config.yaml
model: "image classifier"
dataset: "crops of objects in photos (Visual Genome)"
train_examples: 61751
image_size: 32
crop_scale_min: 1
horizontal_flip: true
targets: ["object"]
num_classes: 300
arch: "resmlp"
norm: "rmsnorm"
norm_position: "pre"
hidden_act: "star_relu"
parallel_block: false
moe: "soft"
drop_path: 0.05
num_experts: 16
moe_every: 1
expert_mlp_ratio: 0.5
slots_per_expert: 1
shared_expert: false
patch_size: [4, 4]
conv_stem: false
layers: 12
width: 160
label_smoothing: 0.2
loss: "cross_entropy"
optimizer: "muon"
muon_scale: "match_rms_adamw"
learning_rate: 0.0041
momentum: 0.85
nesterov: true
orthogonalizer: "newton_schulz_5"
adamw_lr_other_params: 0.00085
l1_shrink: 0.03
max_steps: 18700
batch_size: 128
epochs: 38.8
lr_schedule: "cosine"
final_lr_fraction: 0.05
warmup_steps: 1870
weight_decay: 0.1
adamw_weight_decay_other_params: 0.05
Rows from block 3 of a small image classifier, named by matrix and row number. Rows with one number within an expert belong to one neuron, the router's apart. Each number is 50 + 15 x the weight over its row's rms, rounded and kept within 0 to 99. All counts start at 0.
Before each expert's rows are labels from the 100 images, of 14976, where the router gives the expert most weight on average: "peak at" is the part of the image that holds the peak; "patch colour" is the nearest of a few named colours to the mean colour under the peak. Only what is clearly more common there than usual is listed. The data: crops of objects in photos (Visual Genome).
# router: slot weights (model.blocks.3.mlp.router.weight, 16x160, trained with AdamW), inputs 0-159
# up: expert up (model.blocks.3.mlp.up, 16x80x160), inputs 0-159
# down: expert down (model.blocks.3.mlp.down, 16x160x80, transposed), outputs 0-159

# expert 14
peak at: bottom centre
patch colour: black
router.14:62 77 38 55 62 49 47 53 40 58 49 63 72 36 46 66 32 52 56 51 61 24 40 37 45 71 31 40 74 71 34 62 61 60 73 43 35 60 23 49 46 38 30 48 54 48 43 46 49 79 40 17 52 39 63 62 63 51 72 47 54 61 59 57 49 74 76 40 20 42 42 45 74 44 43 56 35 19 63 35 45 74 47 72 72 83 60 68 67 48 49 54 48 43 46 71 26 37 51 46 66 50 40 41 49 97 33 62 30 60 65 31 56 41 69 39 57 24 37 48 67 74 49 35 49 33 61 32 77 62 65 35 62 61 47 67 70 72 49 66 45 75 68 51 57 55 27 55 69 71 34 71 33 45 41 37 44 52 45 57
up.0:50 89 50 50 50 50 49 50 51 50 49 60 50 49 54 49 50 99 50 50 49 50 50 51 49 50 50 50 51 50 50 52 99 49 50 47 50 50 00 50 50 50 49 40 48 50 50 50 51 51 51 50 50 50 50 50 51 50 50 50 47 50 50 50 50 50 50 50 50 50 49 49 50 50 50 70 50 49 50 51 46 50 49 50 49 50 50 50 50 51 50 50 50 50 49 99 50 46 49 50 50 43 50 50 50 52 54 59 50 50 50 50 50 23 50 50 48 49 50 50 50 50 50 00 50 50 50 50 50 51 49 50 61 50 50 50 49 50 50 50 51 50 52 49 50 44 50 49 51 50 49 53 50 50 50 50 50 50 50 47
down.0:50 46 50 50 50 50 51 50 50 50 50 50 50 48 50 50 50 49 50 51 50 50 53 47 51 50 50 54 48 50 99 48 52 51 49 52 51 51 48 51 49 47 55 51 99 50 50 50 49 51 51 50 50 50 62 48 49 50 50 50 47 49 50 51 51 49 50 50 50 48 54 47 50 50 51 50 50 50 24 51 44 50 50 50 50 63 51 47 51 50 50 49 49 50 50 02 50 49 50 47 50 47 51 50 50 50 50 49 50 51 50 52 52 47 50 50 52 50 37 52 22 51 49 61 53 49 48 29 75 64 47 41 45 45 51 50 49 50 49 50 50 99 50 70 50 50 49 50 00 50 51 48 50 55 50 50 49 99 66 51
up.2:50 99 50 51 50 50 50 50 50 50 50 33 50 50 71 50 38 50 50 50 52 50 50 50 50 50 50 50 50 50 50 50 27 50 51 49 71 50 50 51 52 00 50 28 50 50 44 50 46 52 50 50 50 50 50 51 50 72 50 50 20 50 50 51 50 50 51 50 50 50 49 50 50 50 50 51 51 50 51 99 51 51 50 50 50 52 50 50 51 50 50 51 51 50 63 52 50 62 50 53 50 00 69 50 50 50 51 50 49 50 50 50 51 43 50 50 52 50 50 50 54 61 50 00 65 50 50 50 60 50 49 50 50 58 50 50 50 50 50 50 50 49 51 50 50 50 50 50 50 50 50 52 50 50 50 51 50 50 50 52
down.2:49 08 50 50 49 50 49 15 51 50 48 51 49 51 46 50 50 51 51 49 48 50 50 00 49 55 50 50 50 48 52 47 50 50 49 50 52 50 27 49 39 50 75 42 50 50 49 50 51 49 49 53 50 57 25 57 51 48 53 50 50 50 50 51 50 50 50 50 50 51 49 49 50 50 50 49 51 50 53 50 50 51 50 51 50 49 51 51 50 50 49 50 50 50 84 50 57 50 50 50 50 50 49 50 51 49 50 51 52 51 50 49 51 49 53 49 34 50 76 50 49 50 51 50 50 50 50 51 71 50 50 46 48 99 50 50 50 50 49 51 50 44 51 49 50 50 50 50 46 50 50 50 50 50 50 50 49 49 50 48
up.12:49 50 41 49 49 50 50 50 21 50 50 00 50 50 50 49 49 50 49 50 50 50 51 47 49 50 50 50 49 50 48 51 50 50 53 48 52 50 48 50 50 45 48 49 50 50 81 50 50 50 50 50 49 50 50 99 50 55 50 50 39 50 50 50 50 50 50 15 50 50 50 50 50 50 50 51 50 49 50 31 49 52 50 51 49 52 50 50 50 50 50 49 49 50 99 50 49 54 91 48 50 44 35 50 50 50 04 49 49 49 50 50 50 52 50 50 50 50 50 50 50 99 49 29 50 50 50 50 49 50 50 50 50 50 50 50 77 50 50 50 50 50 37 50 50 99 45 50 50 50 50 51 50 50 31 49 50 50 50 53
down.12:47 51 51 50 49 50 50 48 50 51 00 54 50 50 55 50 63 50 50 51 50 50 51 50 47 51 49 00 45 71 37 50 50 50 51 50 07 48 50 52 43 50 50 52 54 51 50 50 50 50 47 50 50 50 99 48 52 49 48 50 51 50 50 50 48 52 50 51 49 52 49 52 51 50 50 45 52 50 51 50 52 99 49 51 50 48 53 49 50 49 50 50 51 49 53 58 50 51 50 99 50 50 20 48 48 50 50 41 99 51 50 60 50 48 53 50 50 04 49 50 55 49 50 53 50 99 50 47 47 45 50 49 31 48 51 51 35 50 46 51 50 53 50 52 50 48 50 52 55 50 50 51 50 50 50 51 50 51 52 50
up.17:50 54 50 51 87 51 50 50 50 50 51 58 51 51 52 50 50 51 50 51 51 50 50 51 51 50 50 50 50 52 50 61 57 50 50 49 52 50 47 50 51 72 40 52 50 50 45 50 86 50 50 50 50 50 51 51 50 46 51 50 67 50 50 51 50 50 54 50 52 51 45 57 50 50 50 74 56 50 50 00 47 50 51 51 51 50 49 51 51 50 50 51 56 51 50 51 50 51 51 71 51 51 99 50 50 59 00 50 51 62 50 50 50 00 50 50 50 50 50 50 51 61 50 50 54 50 51 50 51 50 49 50 50 71 50 50 69 50 50 51 74 50 52 51 51 24 51 49 51 50 51 55 50 50 50 51 50 50 50 51
down.17:51 39 52 50 52 50 50 51 48 49 49 51 50 46 51 50 50 51 49 50 51 50 50 76 52 41 49 53 49 50 47 50 52 50 51 51 49 49 51 69 50 50 59 90 44 51 68 50 49 48 48 50 50 50 00 53 51 51 47 51 50 51 49 48 57 51 50 50 50 51 49 49 49 50 52 49 37 50 50 00 49 46 53 50 51 56 50 57 50 50 50 50 25 49 49 50 52 50 50 50 50 50 50 49 47 62 50 56 47 99 60 46 47 83 49 51 47 47 51 58 00 53 49 72 40 52 50 00 72 44 48 49 52 00 50 47 48 50 52 49 50 52 49 49 50 50 51 50 45 51 47 50 50 50 49 44 49 50 51 53

# expert 13
peak at: top centre
patch colour: red
router.13:39 54 64 41 54 69 65 56 37 46 58 62 80 40 71 50 49 49 18 35 17 59 42 61 60 56 39 24 58 67 44 43 84 46 28 12 32 56 43 56 70 49 44 76 38 54 51 46 37 66 34 41 53 73 39 48 50 54 25 33 29 58 22 61 55 20 47 39 55 58 55 72 71 47 40 43 62 45 27 45 30 72 53 57 76 58 85 43 32 56 21 39 51 61 48 55 34 22 38 30 52 65 18 43 31 52 58 58 43 49 60 55 40 52 64 76 33 51 65 35 60 49 55 12 40 41 54 20 60 55 57 50 44 25 39 53 42 45 74 52 39 52 49 57 46 32 44 53 56 37 43 72 38 53 17 34 44 69 68 52
up.2:50 35 50 50 49 50 50 50 50 50 50 62 50 50 52 50 50 50 50 50 50 50 50 50 50 50 50 49 50 50 43 52 45 50 51 38 39 50 49 49 50 50 46 51 50 50 00 50 49 51 49 50 49 50 50 49 50 47 50 50 35 50 50 53 50 50 50 50 50 50 50 50 50 50 50 52 50 50 50 48 42 50 50 50 50 49 50 50 50 48 50 50 62 50 50 50 50 46 49 71 50 44 99 50 50 50 50 51 50 41 50 50 50 12 50 50 78 50 50 49 53 49 50 30 50 49 50 50 47 50 49 50 50 50 50 50 50 50 50 50 50 50 50 50 50 45 50 50 49 50 50 67 50 50 50 50 50 50 50 50
down.2:51 52 50 50 50 49 00 51 51 47 75 49 50 50 49 50 51 49 49 49 50 51 54 42 59 72 50 66 51 50 46 50 49 50 50 52 48 50 52 50 49 50 00 52 45 49 51 50 48 52 52 44 50 46 52 43 50 27 45 50 50 50 48 51 50 50 48 50 50 48 48 50 51 51 50 48 36 50 51 56 48 49 51 50 50 54 41 49 52 49 50 49 49 53 00 16 59 49 50 49 51 51 50 51 82 52 49 60 85 53 49 54 51 49 45 48 56 55 54 48 52 48 50 45 48 33 51 45 48 51 25 89 54 49 01 50 54 50 61 50 50 47 54 92 51 53 53 53 25 52 52 50 50 52 49 73 49 50 41 11
up.7:50 74 50 50 51 50 50 50 50 50 50 29 50 50 50 50 48 50 50 50 09 50 51 54 50 50 50 51 50 50 50 50 51 50 50 51 50 50 13 51 50 50 50 62 50 50 99 50 51 51 50 50 54 49 50 40 50 50 50 50 50 50 50 51 50 50 50 50 50 50 50 51 50 50 50 50 50 50 50 49 48 49 49 50 51 50 50 50 50 50 49 50 50 50 54 49 50 50 52 49 50 50 02 50 50 50 50 50 49 49 50 50 50 52 50 50 19 50 50 50 50 49 50 50 49 50 50 50 51 51 50 50 50 50 50 50 50 50 50 50 51 50 50 50 50 26 50 51 50 50 50 49 50 50 50 50 50 50 50 49
down.7:49 34 50 50 51 50 50 51 49 50 50 49 50 51 51 49 51 49 50 49 46 50 48 50 61 29 49 52 49 51 49 52 49 50 42 48 50 49 43 50 52 49 50 48 49 50 01 49 50 51 46 46 51 49 30 58 51 51 98 47 49 50 51 51 50 11 74 50 52 51 49 49 49 50 48 44 52 50 45 00 17 49 45 50 48 53 47 50 50 66 41 50 53 49 52 80 50 48 50 46 49 36 50 45 48 52 48 47 46 52 49 48 50 40 51 50 57 48 49 48 52 48 51 44 49 58 50 50 53 52 50 54 99 54 49 84 45 50 49 50 50 51 49 50 38 48 48 53 49 49 52 46 51 50 49 48 50 00 50 51
up.16:50 34 50 50 50 50 50 50 50 50 50 54 50 50 50 50 49 50 50 50 47 50 50 50 50 50 50 51 50 50 50 64 33 50 49 46 50 50 00 50 50 50 46 48 50 50 50 50 50 55 50 50 50 50 50 50 50 52 50 50 43 50 50 50 50 50 50 50 50 49 50 50 50 50 50 00 50 50 50 52 46 50 50 50 50 49 50 50 50 50 50 50 49 50 50 49 50 49 50 49 50 42 78 50 50 50 50 49 50 49 50 50 50 51 50 50 51 50 50 50 50 49 50 44 50 50 50 50 49 50 50 50 50 51 50 50 50 50 50 50 50 50 50 50 50 43 50 50 50 50 50 50 50 50 51 50 50 49 50 52
down.16:62 00 50 51 50 49 52 50 65 49 36 48 50 48 50 50 80 50 49 50 49 50 51 50 53 50 50 36 52 50 39 48 45 50 50 49 99 52 50 60 47 50 45 48 29 52 51 50 52 51 49 50 50 51 74 43 49 53 49 50 51 51 50 51 48 49 47 50 48 52 41 49 50 50 51 61 50 50 49 45 50 49 50 51 49 52 53 48 52 54 51 50 49 53 50 48 51 50 50 50 50 47 50 50 54 50 51 52 51 45 51 47 51 99 50 50 48 50 48 28 46 49 50 66 54 49 49 51 44 53 74 48 50 50 79 40 87 50 51 45 50 48 51 49 53 49 27 50 50 50 52 50 50 51 50 50 49 48 50 50
up.25:50 52 50 50 50 50 50 50 50 50 50 50 50 50 49 50 50 50 50 50 52 51 51 50 50 50 50 49 50 50 50 00 50 50 50 10 49 50 49 50 51 51 48 00 44 50 54 50 51 50 05 51 51 50 50 51 50 52 50 50 50 50 50 50 50 50 50 50 29 50 50 17 50 50 50 79 50 50 50 50 47 50 48 50 50 50 50 50 50 52 50 42 50 50 51 51 50 11 50 04 50 00 51 50 50 50 50 50 50 51 50 50 50 52 50 50 46 49 50 50 50 51 51 00 51 50 51 50 51 50 50 50 51 49 50 50 50 50 50 51 49 50 49 50 51 42 50 50 50 50 50 64 50 50 49 49 50 50 50 50
down.25:51 50 50 50 50 49 50 50 48 49 47 99 50 49 50 50 50 57 50 50 50 50 49 50 57 50 49 43 50 50 53 47 49 50 50 51 44 50 45 50 81 50 52 50 99 50 45 50 49 52 47 49 50 50 48 47 49 49 48 50 49 50 50 49 51 48 49 50 42 50 68 56 50 50 50 82 46 50 53 51 36 50 47 49 51 55 51 50 50 50 51 50 50 48 50 50 49 50 50 53 50 49 50 50 50 50 50 32 44 50 50 50 50 48 50 48 47 51 48 50 55 50 49 50 48 53 50 50 44 97 56 50 50 06 49 51 50 50 50 51 50 50 50 50 50 50 47 49 55 50 50 52 50 43 50 47 50 87 51 50

# expert 8
peak at: top centre
patch colour: orange
router.8:62 84 47 53 51 22 42 49 26 51 67 35 47 64 53 42 69 78 41 33 63 58 50 37 52 47 26 51 52 35 55 37 55 65 29 43 37 60 32 53 47 48 51 44 60 78 38 72 38 52 39 39 38 63 60 27 65 55 60 49 33 50 66 50 48 64 41 56 45 33 66 71 54 32 48 77 37 53 49 67 55 24 81 55 57 54 35 51 76 42 52 54 16 37 70 28 44 68 58 83 66 31 47 50 18 66 45 51 35 13 47 65 69 45 56 49 26 48 37 67 57 30 71 50 36 27 34 44 40 71 50 65 36 51 60 42 76 48 61 46 30 79 59 25 61 65 62 74 55 50 60 14 56 66 39 38 31 28 43 60
up.0:50 52 50 50 42 50 50 50 50 50 50 00 50 50 50 50 51 32 50 50 50 50 50 50 50 50 50 50 50 50 50 50 50 50 48 99 55 50 54 50 50 50 53 00 50 50 50 50 50 07 50 50 52 51 50 39 50 62 50 50 46 50 50 50 50 50 50 50 50 50 49 50 50 50 50 50 50 50 50 99 49 50 50 50 50 50 51 50 50 51 49 51 50 50 63 49 50 75 50 00 50 58 00 50 50 50 52 49 50 66 50 50 50 52 50 50 50 50 50 50 50 50 50 51 51 50 51 77 50 50 50 50 50 50 50 50 50 50 50 50 49 50 50 50 50 55 50 50 50 50 50 42 50 50 50 50 50 50 50 50
down.0:51 42 50 49 49 51 50 49 50 51 59 44 50 49 50 50 51 48 50 49 47 50 51 51 00 50 50 49 50 50 38 99 48 49 51 50 51 51 50 50 50 49 32 51 51 50 56 49 50 51 52 50 50 49 50 00 50 50 50 50 51 50 50 50 50 50 50 50 51 51 50 49 50 50 50 47 50 50 48 16 54 50 48 50 50 00 52 50 49 50 47 50 63 51 50 50 50 50 50 49 50 49 50 50 50 50 49 53 50 51 50 48 51 50 50 50 51 50 50 49 46 51 50 00 80 48 51 48 81 50 45 52 50 12 52 50 51 50 53 50 50 52 50 49 51 50 49 51 48 50 47 51 50 50 50 49 49 50 50 50
up.9:50 49 50 50 48 50 50 50 00 50 50 28 50 50 54 39 45 85 50 50 49 50 51 50 50 50 50 50 50 49 52 50 48 50 45 48 67 50 47 51 51 38 50 99 50 50 68 51 50 50 49 50 49 50 50 49 50 52 50 50 34 50 50 50 50 50 50 50 50 49 50 83 50 50 50 49 43 50 50 00 48 50 49 50 50 50 50 50 49 50 42 52 49 50 65 45 51 48 95 99 55 35 51 50 50 50 43 50 50 51 50 50 50 50 50 50 49 50 50 50 50 32 63 08 70 50 51 50 50 50 51 50 50 49 49 50 50 50 50 49 48 50 28 50 50 51 47 50 50 50 50 25 50 50 50 49 50 49 50 30
down.9:49 50 49 50 50 50 51 50 49 50 47 49 50 50 47 50 50 50 50 50 50 50 64 57 56 52 50 50 48 50 57 50 00 51 51 71 50 49 63 14 46 50 48 89 50 50 59 50 51 50 51 48 50 50 35 51 50 51 50 50 50 49 50 49 51 49 50 50 50 64 49 18 50 51 50 60 50 50 48 07 39 50 45 50 50 24 50 50 50 22 53 50 49 50 50 48 50 49 45 46 50 49 49 50 50 50 50 52 50 52 49 53 49 81 41 50 48 49 51 77 66 51 50 44 50 52 50 50 50 36 51 49 50 46 49 51 49 50 51 49 50 51 50 50 50 49 50 47 48 50 49 51 50 49 50 52 50 51 68 49
up.20:50 50 50 50 50 50 49 50 50 50 50 39 50 50 50 50 51 51 78 50 63 50 50 50 50 50 50 50 49 50 70 31 51 50 50 51 50 50 48 50 50 49 50 10 50 50 52 49 50 50 50 50 52 50 50 49 50 49 50 50 38 50 50 51 50 50 50 50 50 50 50 48 50 50 50 50 49 50 50 79 81 50 50 50 48 50 50 50 50 50 50 49 50 50 50 22 50 56 50 66 49 46 99 50 50 50 48 77 50 41 50 50 50 00 49 50 43 50 50 70 50 50 50 49 84 50 25 50 49 50 50 50 50 51 50 50 50 50 50 50 32 50 50 50 50 73 50 50 50 50 50 49 50 50 63 50 50 50 50 49
down.20:49 50 49 50 50 52 55 51 52 50 51 99 50 49 57 50 51 50 50 50 60 50 23 05 76 49 50 49 50 50 52 66 50 50 49 08 50 53 59 51 49 50 38 63 51 51 52 50 52 51 48 52 50 49 48 55 50 28 49 50 50 50 50 50 53 42 50 52 53 49 54 51 50 50 51 55 60 49 48 43 45 52 46 50 53 00 50 17 50 57 48 50 51 50 47 50 35 26 50 50 52 99 50 51 52 55 51 50 48 47 51 49 01 47 18 51 50 51 50 01 30 50 50 62 51 48 50 28 00 53 35 49 50 50 49 50 49 50 53 49 50 94 50 51 50 42 51 50 50 49 48 50 50 49 20 49 49 48 50 49
up.43:50 49 50 50 50 50 49 50 50 50 50 50 50 50 10 50 52 50 50 50 50 50 50 51 50 50 50 49 50 13 51 52 50 50 48 49 50 50 51 50 50 52 89 99 50 50 50 50 50 51 50 50 00 50 50 00 50 53 50 51 51 50 50 49 50 49 48 50 50 50 49 49 50 50 50 49 50 50 50 48 47 50 57 50 50 50 50 50 50 50 49 50 35 50 51 00 50 37 55 56 50 50 50 50 50 50 43 45 51 00 50 50 50 99 50 51 51 50 50 50 50 49 50 99 53 50 51 50 50 50 50 50 50 50 50 50 50 50 50 50 50 50 50 50 50 56 50 50 50 50 50 51 50 50 51 51 50 50 50 51
down.43:51 47 51 51 50 50 49 50 50 50 50 49 50 47 51 50 51 52 50 50 60 50 51 74 47 47 50 53 55 51 51 50 57 50 50 51 51 50 52 99 54 49 49 49 51 50 49 51 50 51 50 48 51 49 68 99 50 50 52 50 51 50 50 50 49 52 51 51 50 49 00 50 50 50 50 64 51 51 61 48 34 50 51 51 50 50 50 53 50 50 50 49 50 50 51 54 52 50 50 49 51 53 50 50 74 50 50 50 47 51 54 48 50 99 65 67 47 50 50 51 45 52 51 46 29 49 50 49 67 49 54 61 50 50 49 50 00 50 25 51 50 47 52 50 52 48 51 57 48 50 50 55 50 50 52 51 48 51 47 49