config.yaml
model: "image classifier"
horizontal_flip: true
arch: "resmlp"
drop_path: 0.05
slots_per_expert: 1
muon_scale: "match_rms_adamw"
steps: 18700
weight_decay: 0.1
adamw_weight_decay_other_params: 0.05
Rows from block 5 of a small image classifier, named by matrix and row number. Rows with one number within an expert belong to one neuron, the router's apart. Each number is 128 + 24 x the weight over its row's rms, rounded and kept within 0 to 255. All counts start at 0. After the name is the row's rms in percent of the matrix's.
After each expert's rows are labels from the 100 images, of 14976, where the router gives the expert most weight on average: "place" is the part of the image that holds the peak. Only what is clearly more common there than usual is listed. The data: crops of objects in photos (Visual Genome).
# router: slot weights (model.blocks.5.mlp.router.weight, 16x160, trained with AdamW), inputs 0-79
# up: expert up (model.blocks.5.mlp.up, 16x80x160), inputs 0-79
# down: expert down (model.blocks.5.mlp.down, 16x160x80, transposed), outputs 0-79

# expert 7
router.7 119 [148 163 178 173 134 143 163 150 159 137 158 156 137 122 158 152 155 153 154 127 159 116 166 127 147 164 135 140 143 145 152 122 132 156 132 108 108 147 151 135 132 141 141 171 135 149 127 144 160 134 140 155 137 135 137 114 161 121 128 144 174 153 161 134 151 169 139 159 152 144 115 159 159 134 132 158 167 147 135 121]
up.8 192 [128 140 128 128 128 127 128 128 128 128 128 204 128 135 186 128 129 129 128 128 131 128 128 127 127 128 128 127 129 127 128 126 218 128 129  61 127 128 130 127 128 133 127 135 128 128  68 128 129 136 126 128 127 128 128 128 129 128 128 128 149 128 128 128 129 128 128 130 129 128 132 126 128 128 128  26 130 128 128 130]
down.8 274 [127 130 128 128 128 128 128 129 125 132 124 136 129 158 126 128 127 126 129 126 131 128 129 135 128 133 127 113 117 126 108 116 129 129 130 143  86 128 130 130 129 130 123 126 128 127 152 128 134 129 131 126 128 126 130 129 128 127 127 128 127 126 130 126 127 135 113 128 127 128 129 121 127 128 130 133 129 126 125 136]
up.12 264 [128   0 128 128 128 128 128 128 128 128 160 131 128 125 129 128 129 129 128 128 129 128 128 165 128 128 128 145 128 128 174 129 125 128 128 127 121 128 128 128 129 128 140 168 128 128 128 128 128 151 127 128 131 128 128 128 128 115 128 128 152 128 128 128 128 128 128 128 128 128 135 128 128 128 128 127 127 127 128 118]
down.12 214 [127 128 124 127 127 129 130 126 127 129 119 181 128 131 130 127 127 137 132 128   0 124 124 142 135 128 128 131 128 127 131 130 114 125 129 128 129 128 129 122 120 128 124 132 128 128 138 128 126 104 129 127 130 131  26 129 122 129 128 128 140 125 128 128 127 110 132 127 129 128 132 127 127 127 125 160 131 129 129 115]
place: bottom left

# expert 12
router.12 092 [168 149 117 112 132 145 150 129 127 118  93 125 119 113 160 129 189 130 139 102 140 119 154 150 132 128 149 107  86  89 117 154 133 130 143 136 100 139 164 119 177 143 131 130 129 129 119 160 128 165 153 113  93 141 141 144 135 123 149 133 129 156 144  98 117 118  99 157 141 120 113 153 166 157 123 154 105 123 136 107]
up.37 637 [129 131 128 128 128 128 128 128 128 128 128 109 128 128 136 128 128 159 128 127 126 128 128 129 128 128 128 127 128 128 123 146 129 128 128 131 128 128 126 128 128 130 162 128 128 128 127 128 129 129 128 128 128 127 128 106 128 122 128 128 132 128 128 128 128 128 128 128 128 128  29 128 128 128 128 123 100 128 128 113]
down.37 537 [128 132 129 127 128 126 124 129 126 128 126 136 129 128 129 130 127 132 127 127 127 126 127 135  80 144 128 123 124 130 194 109 131 131 128 125 130 129 129 129 132 128 126 127 127 128 124 128 128 125 119 128 127 132 254 136 125 125 127 129 129 129 141 126 129 131 128 128 129 128 126 126 128 128 127 141 129 129 130 130]
up.79 628 [128 128 128 128 126 128 128 128 129 128 128 127 128 128 128 128 128 125 128 128 129 128 128 129 127 128 129   0 127 128 113 126 112 128 128 147 199 128 189 129 127 130 128 127 128 128   0 128 127 123 128 128 129 129 128 236 128 135 128 128 128 127 128 128 128 128 128 129 128 128  74 128 128 128 128 128 129 128 128  92]
down.79 715 [137 119 129 127 127 126 128 128 126 127 136 172 127 127 127 128 125 133 128 127 125 129 127 126 119 126 128 128 109 128 126 132 127 123 130 131 127 182 127 128 125 128 123 129 129 127 124 128 128 131 131 126 128 124  89 125 130 127 125 127 129 128 129 149 128 123 116 128 128 126 129 137 129 128 126 107 132 128 122 134]
place: bottom centre

# expert 4
router.4 098 [ 71 185 116  88 125 120  93 135 122 106 106 166 152 125 128  90 136  97 105 131  96 109 114 126  99 137  75  84 105  98  95 100 125 128 109 102  90 109 164 127 118 142 129 143 122 150 106 133 110 107 154  89 112  99 103 115 135  86 114 149 136 121 105 106 106 122 105 119 120 149 126 115 101 120 108 128 123 108 108 143]
up.15 516 [128 129 128 128 128 128 128 128 128 127 128 125 128 128 127 128 128   0 128 128 123 128 127 127 128 128 128 128 128 128 127 128 128 128 128  93 128 128 182 128 128 128 135 134 128 128  20 128 127 127 128 128 126 129 128 124 128 128 128 128  87 128 128 128 128 128 128 128 128 128 127 128 128 128 128 126 128 128 127 125]
down.15 370 [128 116 130 128 131 127 132 128 129 127 131 172 128  20 125 128 127 122 129 128 185 128 132 136 129 128 128 128 134 128 129 127 125 129 129 112 127 129 133 136 128 128 156 128 128 128 115 128 126 130 127 132 129 151 133 114 130 130 229 130 129 128 128 129 126 128 128 128 128 118 133 112 128 128 132 127 126 128 134 132]
up.20 604 [127 127 127 128 128 128 128 128 128 128 128 255 128 128 128 127 128 128 128 128 128 128 128 127 128 128 128 128 128 128 124 129 140 128 128 129  69 128 137 128 127 150 147 128 128 128 127 128 129 122 128 128 127 128 128 129 128   0 128 128 193 128 128 125 128 128 128 128 128 128 128 128 128 128 128 128 128 128 128 124]
down.20 354 [173 116 128 162 127 130 127 127 153 127 128 130 129 129 130 128 132 127 129 127 171 128 128  81 129 121 127 136 127 132   6 129 129 130 130 128 130 127 121 128 107 126 122 128 129 129 131 128 129 124 122 129 126 126 210 118 128 132 197 130 128 129 133 184  96 135 146 128 201 135 132  74 128 128 126 133 136 128 132 193]
place: top left; top right

# expert 9
router.9 093 [127 141 137 123 113 132 145 100 118 112 119 143  99 141  98 154 129 121 151  88 147 131 128 156 131 131 147  87 150  99  84  98 108 143 146 120 175 129 154 144 144 142  75 126 145 121 106 133  93 113  85 107 129 137 114  81 117 126 128 116 139 115 170 138 138 134 135 109 145 110 130 113 147 130 102 125 189 130 130 149]
up.6 295 [128  83 128 128 128 128 128 128 128 128 124 128 128 128 123 128 128 126 128 128 125 128 127 129 128 128 128 126 128 129 113 128 126 128 128 128 133 128 113 128 128 133  71 127 126 128 126 128 127 131 126 128 128 128 128 153 128 137 128 128 125 128 128 128 128 128 128 128 131 128  88 128 128 128 129 128 128 128 128 123]
down.6 324 [129 129 128 129 128 126 128 129 122 129 128 125 128 200 128 128 127 136 129 127 130 128 129 124 128 120 128 163 233 127 125 133 128 122 126 127 129 126 130 134 124 129 131 124 125 128 115 128 128 130 128 129 129 129 128 137 131 126 128 128 127 129 127 129 128 128  90 128 125 128 130 128 128 128 130 129 128 128 138 127]
up.7 386 [128 163 128 128 129 128 128 129 128 128  19  89 128 128 131 128 128 127 128 128 174 128 128 126 126 128 128 127 128 128 126 128 162 128 127 133 128 128  29 128 128 150 127 127 128 128 115 128 129 128 127 128 127 128 128   0 128 127 128 128 129 129 128 128 128 128 128 128 126 128 128 128 128 128 128 126 129 128 128 127]
down.7 407 [128   0 127 128 129 132 147 128 128 129 127 102 128 130 129 128 123 125 130 127 129 130 128 224 127 129 129 128 131 121 125 127 127 129 129 129 247 129 129 163 129 128 141 155 129 128 133 128 127 127 127 137 128 128 126 116 138 127 130 128 128 128 127 129 128 130 126 128 128 142 129 129 125 127 128 128 239 131  86 127]
place: bottom left

# expert 11
router.11 093 [147 130 141 136 141  96 122  97 126 109 106 100 121 123 171  83 124 120 121 140  98 101  94  99  92 106  99 138  94  96 122 116 157 120  90 100 111  86 103 119  91 105 126 125 112 128 106 102 138 133  87  88 101 137  96 114  95 154  95 116 112 136 122 102 127 145 119 126 115 110  97 108 124 117 161 127  82 115  79 100]
up.5 231 [128 245 126 128 115 128 128 128 128 128 128 143 128 128 126 127 128 123 128 128 127 127 129 129 128 128 128 128 128 128 170 128 127 128 128 128  93 128  41 128 128 128  96 161 125 128 133 128 128 124 128 128 128 129 127 128 128 130 128 128 105 123 128 128 128 128 128 128 127 128 125 127 128 128 128 191 127 128 127   0]
down.5 184 [124 123 128 125 128 129 129 127 129 128 129 129 125 129 128 128 129 132 128 127 128 128 126 136 127 136 127 159 134 125 137  85 130 129 136 130 135 108 115 111 255 126 128 128 128 129 129 128 129 129 126 127 128 128 117 119 133 128 128 128 126 128 128 130 127  36 127 128 128 128 129 128 129 127 128 126 133 126 128 122]
up.7 358 [129   0 128 128 131 128 128 128 128 128 128 223 128 128 255 128 128 153 128 128 128 128 128 128 128 128 128 128 128 128 127 128 130 128 128 127 127 128 130 128 130 128 146 204 128 128  97 128 129 143 128 128 128 128 128 144 128 128 128 128 128 128 128 128 128 128 128 128 128 127 139 124 128 128 128 147 127 128 129  66]
down.7 412 [128 135 128 128 127 129 128 127 125 129 127 127 129 132 128 129 130 127 128 127 130 126 133 132 128 127 129 126 136 129 110 128 123 129 129 127 126 128 127 128   0 128 108 130 129 128 141 128 128 130 130 127 128 136 132 124 109 130 129 130 128 129 128 128 127 133 129 130 131 129 129 127 128 128 130 128 128 128 130 128]
place: top centre

# expert 13
router.13 101 [107 119 109 129 120 105 134 144 162 141 123 151 135 112  96 118 127 155 102 122 170 101 113 122  99 106  92 180 120 145 114  77 156 140 138 118  95 156 149  73 148 106 103  93  95 168 129 151 103 158 128 122 123 100 104 126 100 105 124 112 153 156 101 110 125 134 152 119 103 120 170  99 128  75 147 106 119 133 134 121]
up.24 508 [128 130 127 127 125 128 128 128 128 128 128 126 128 128  52 128 128 127 128 128 127 128 128 128 127 128 128 128 128 128 127   0 205 128 128 141 113 128 112 128 127 207 135 127 127 127 133 128 128 126 128 127 127 124 128 124 127 127 128 128 126 128 128 127 128 128 128 127 128 127 232   9 128 128 128  86 128 127 127 181]
down.24 608 [ 81 123 128 130 128 141 128 127 128 129 143 121 128 129 126 127 125 123 129 128 130 128 128  97 127  93 128 129 126 128 134 150 125 129 125 132 128 130 134 120 126 120 125 132 128 129 150 128 152 128 144 126 128 129 255 112 129 127 128 128 128 129 129 129 128 124 127 132 127 128 125 128 128 128 129 120 141 126 130 124]
up.40 736 [128 144 129 127 127 128 128 128 128 128 128   0 128 128  84 128 128 106 129 128 128 128 129 128 128 129 128 128 129 128  19 129 127 129 128 131 128 128 130 117 120 126 118  47 126 128 123 128 128 134 129 128 128 128 128 130 128 128 128 128 128 128 128 129 128 129 128 128 128 128 105   9 128 129 128 125 129 128 127 127]
down.40 656 [125 189 128 128 128 127  64 128 128 128 128 132 128 130 143 129 128 131 127 128 131 128 130 132 199 113 129 126 126 127  99 125 124 128 127 127 124 128 129 104   0 127 130 129 128 127 128 128 127 129 129 127 128 124  49 148 128 128 129 128 127 128 128 128 157 123 130 128 158 128 144 124 128 128 129 130 126 128 128 118]
place: top left; bottom centre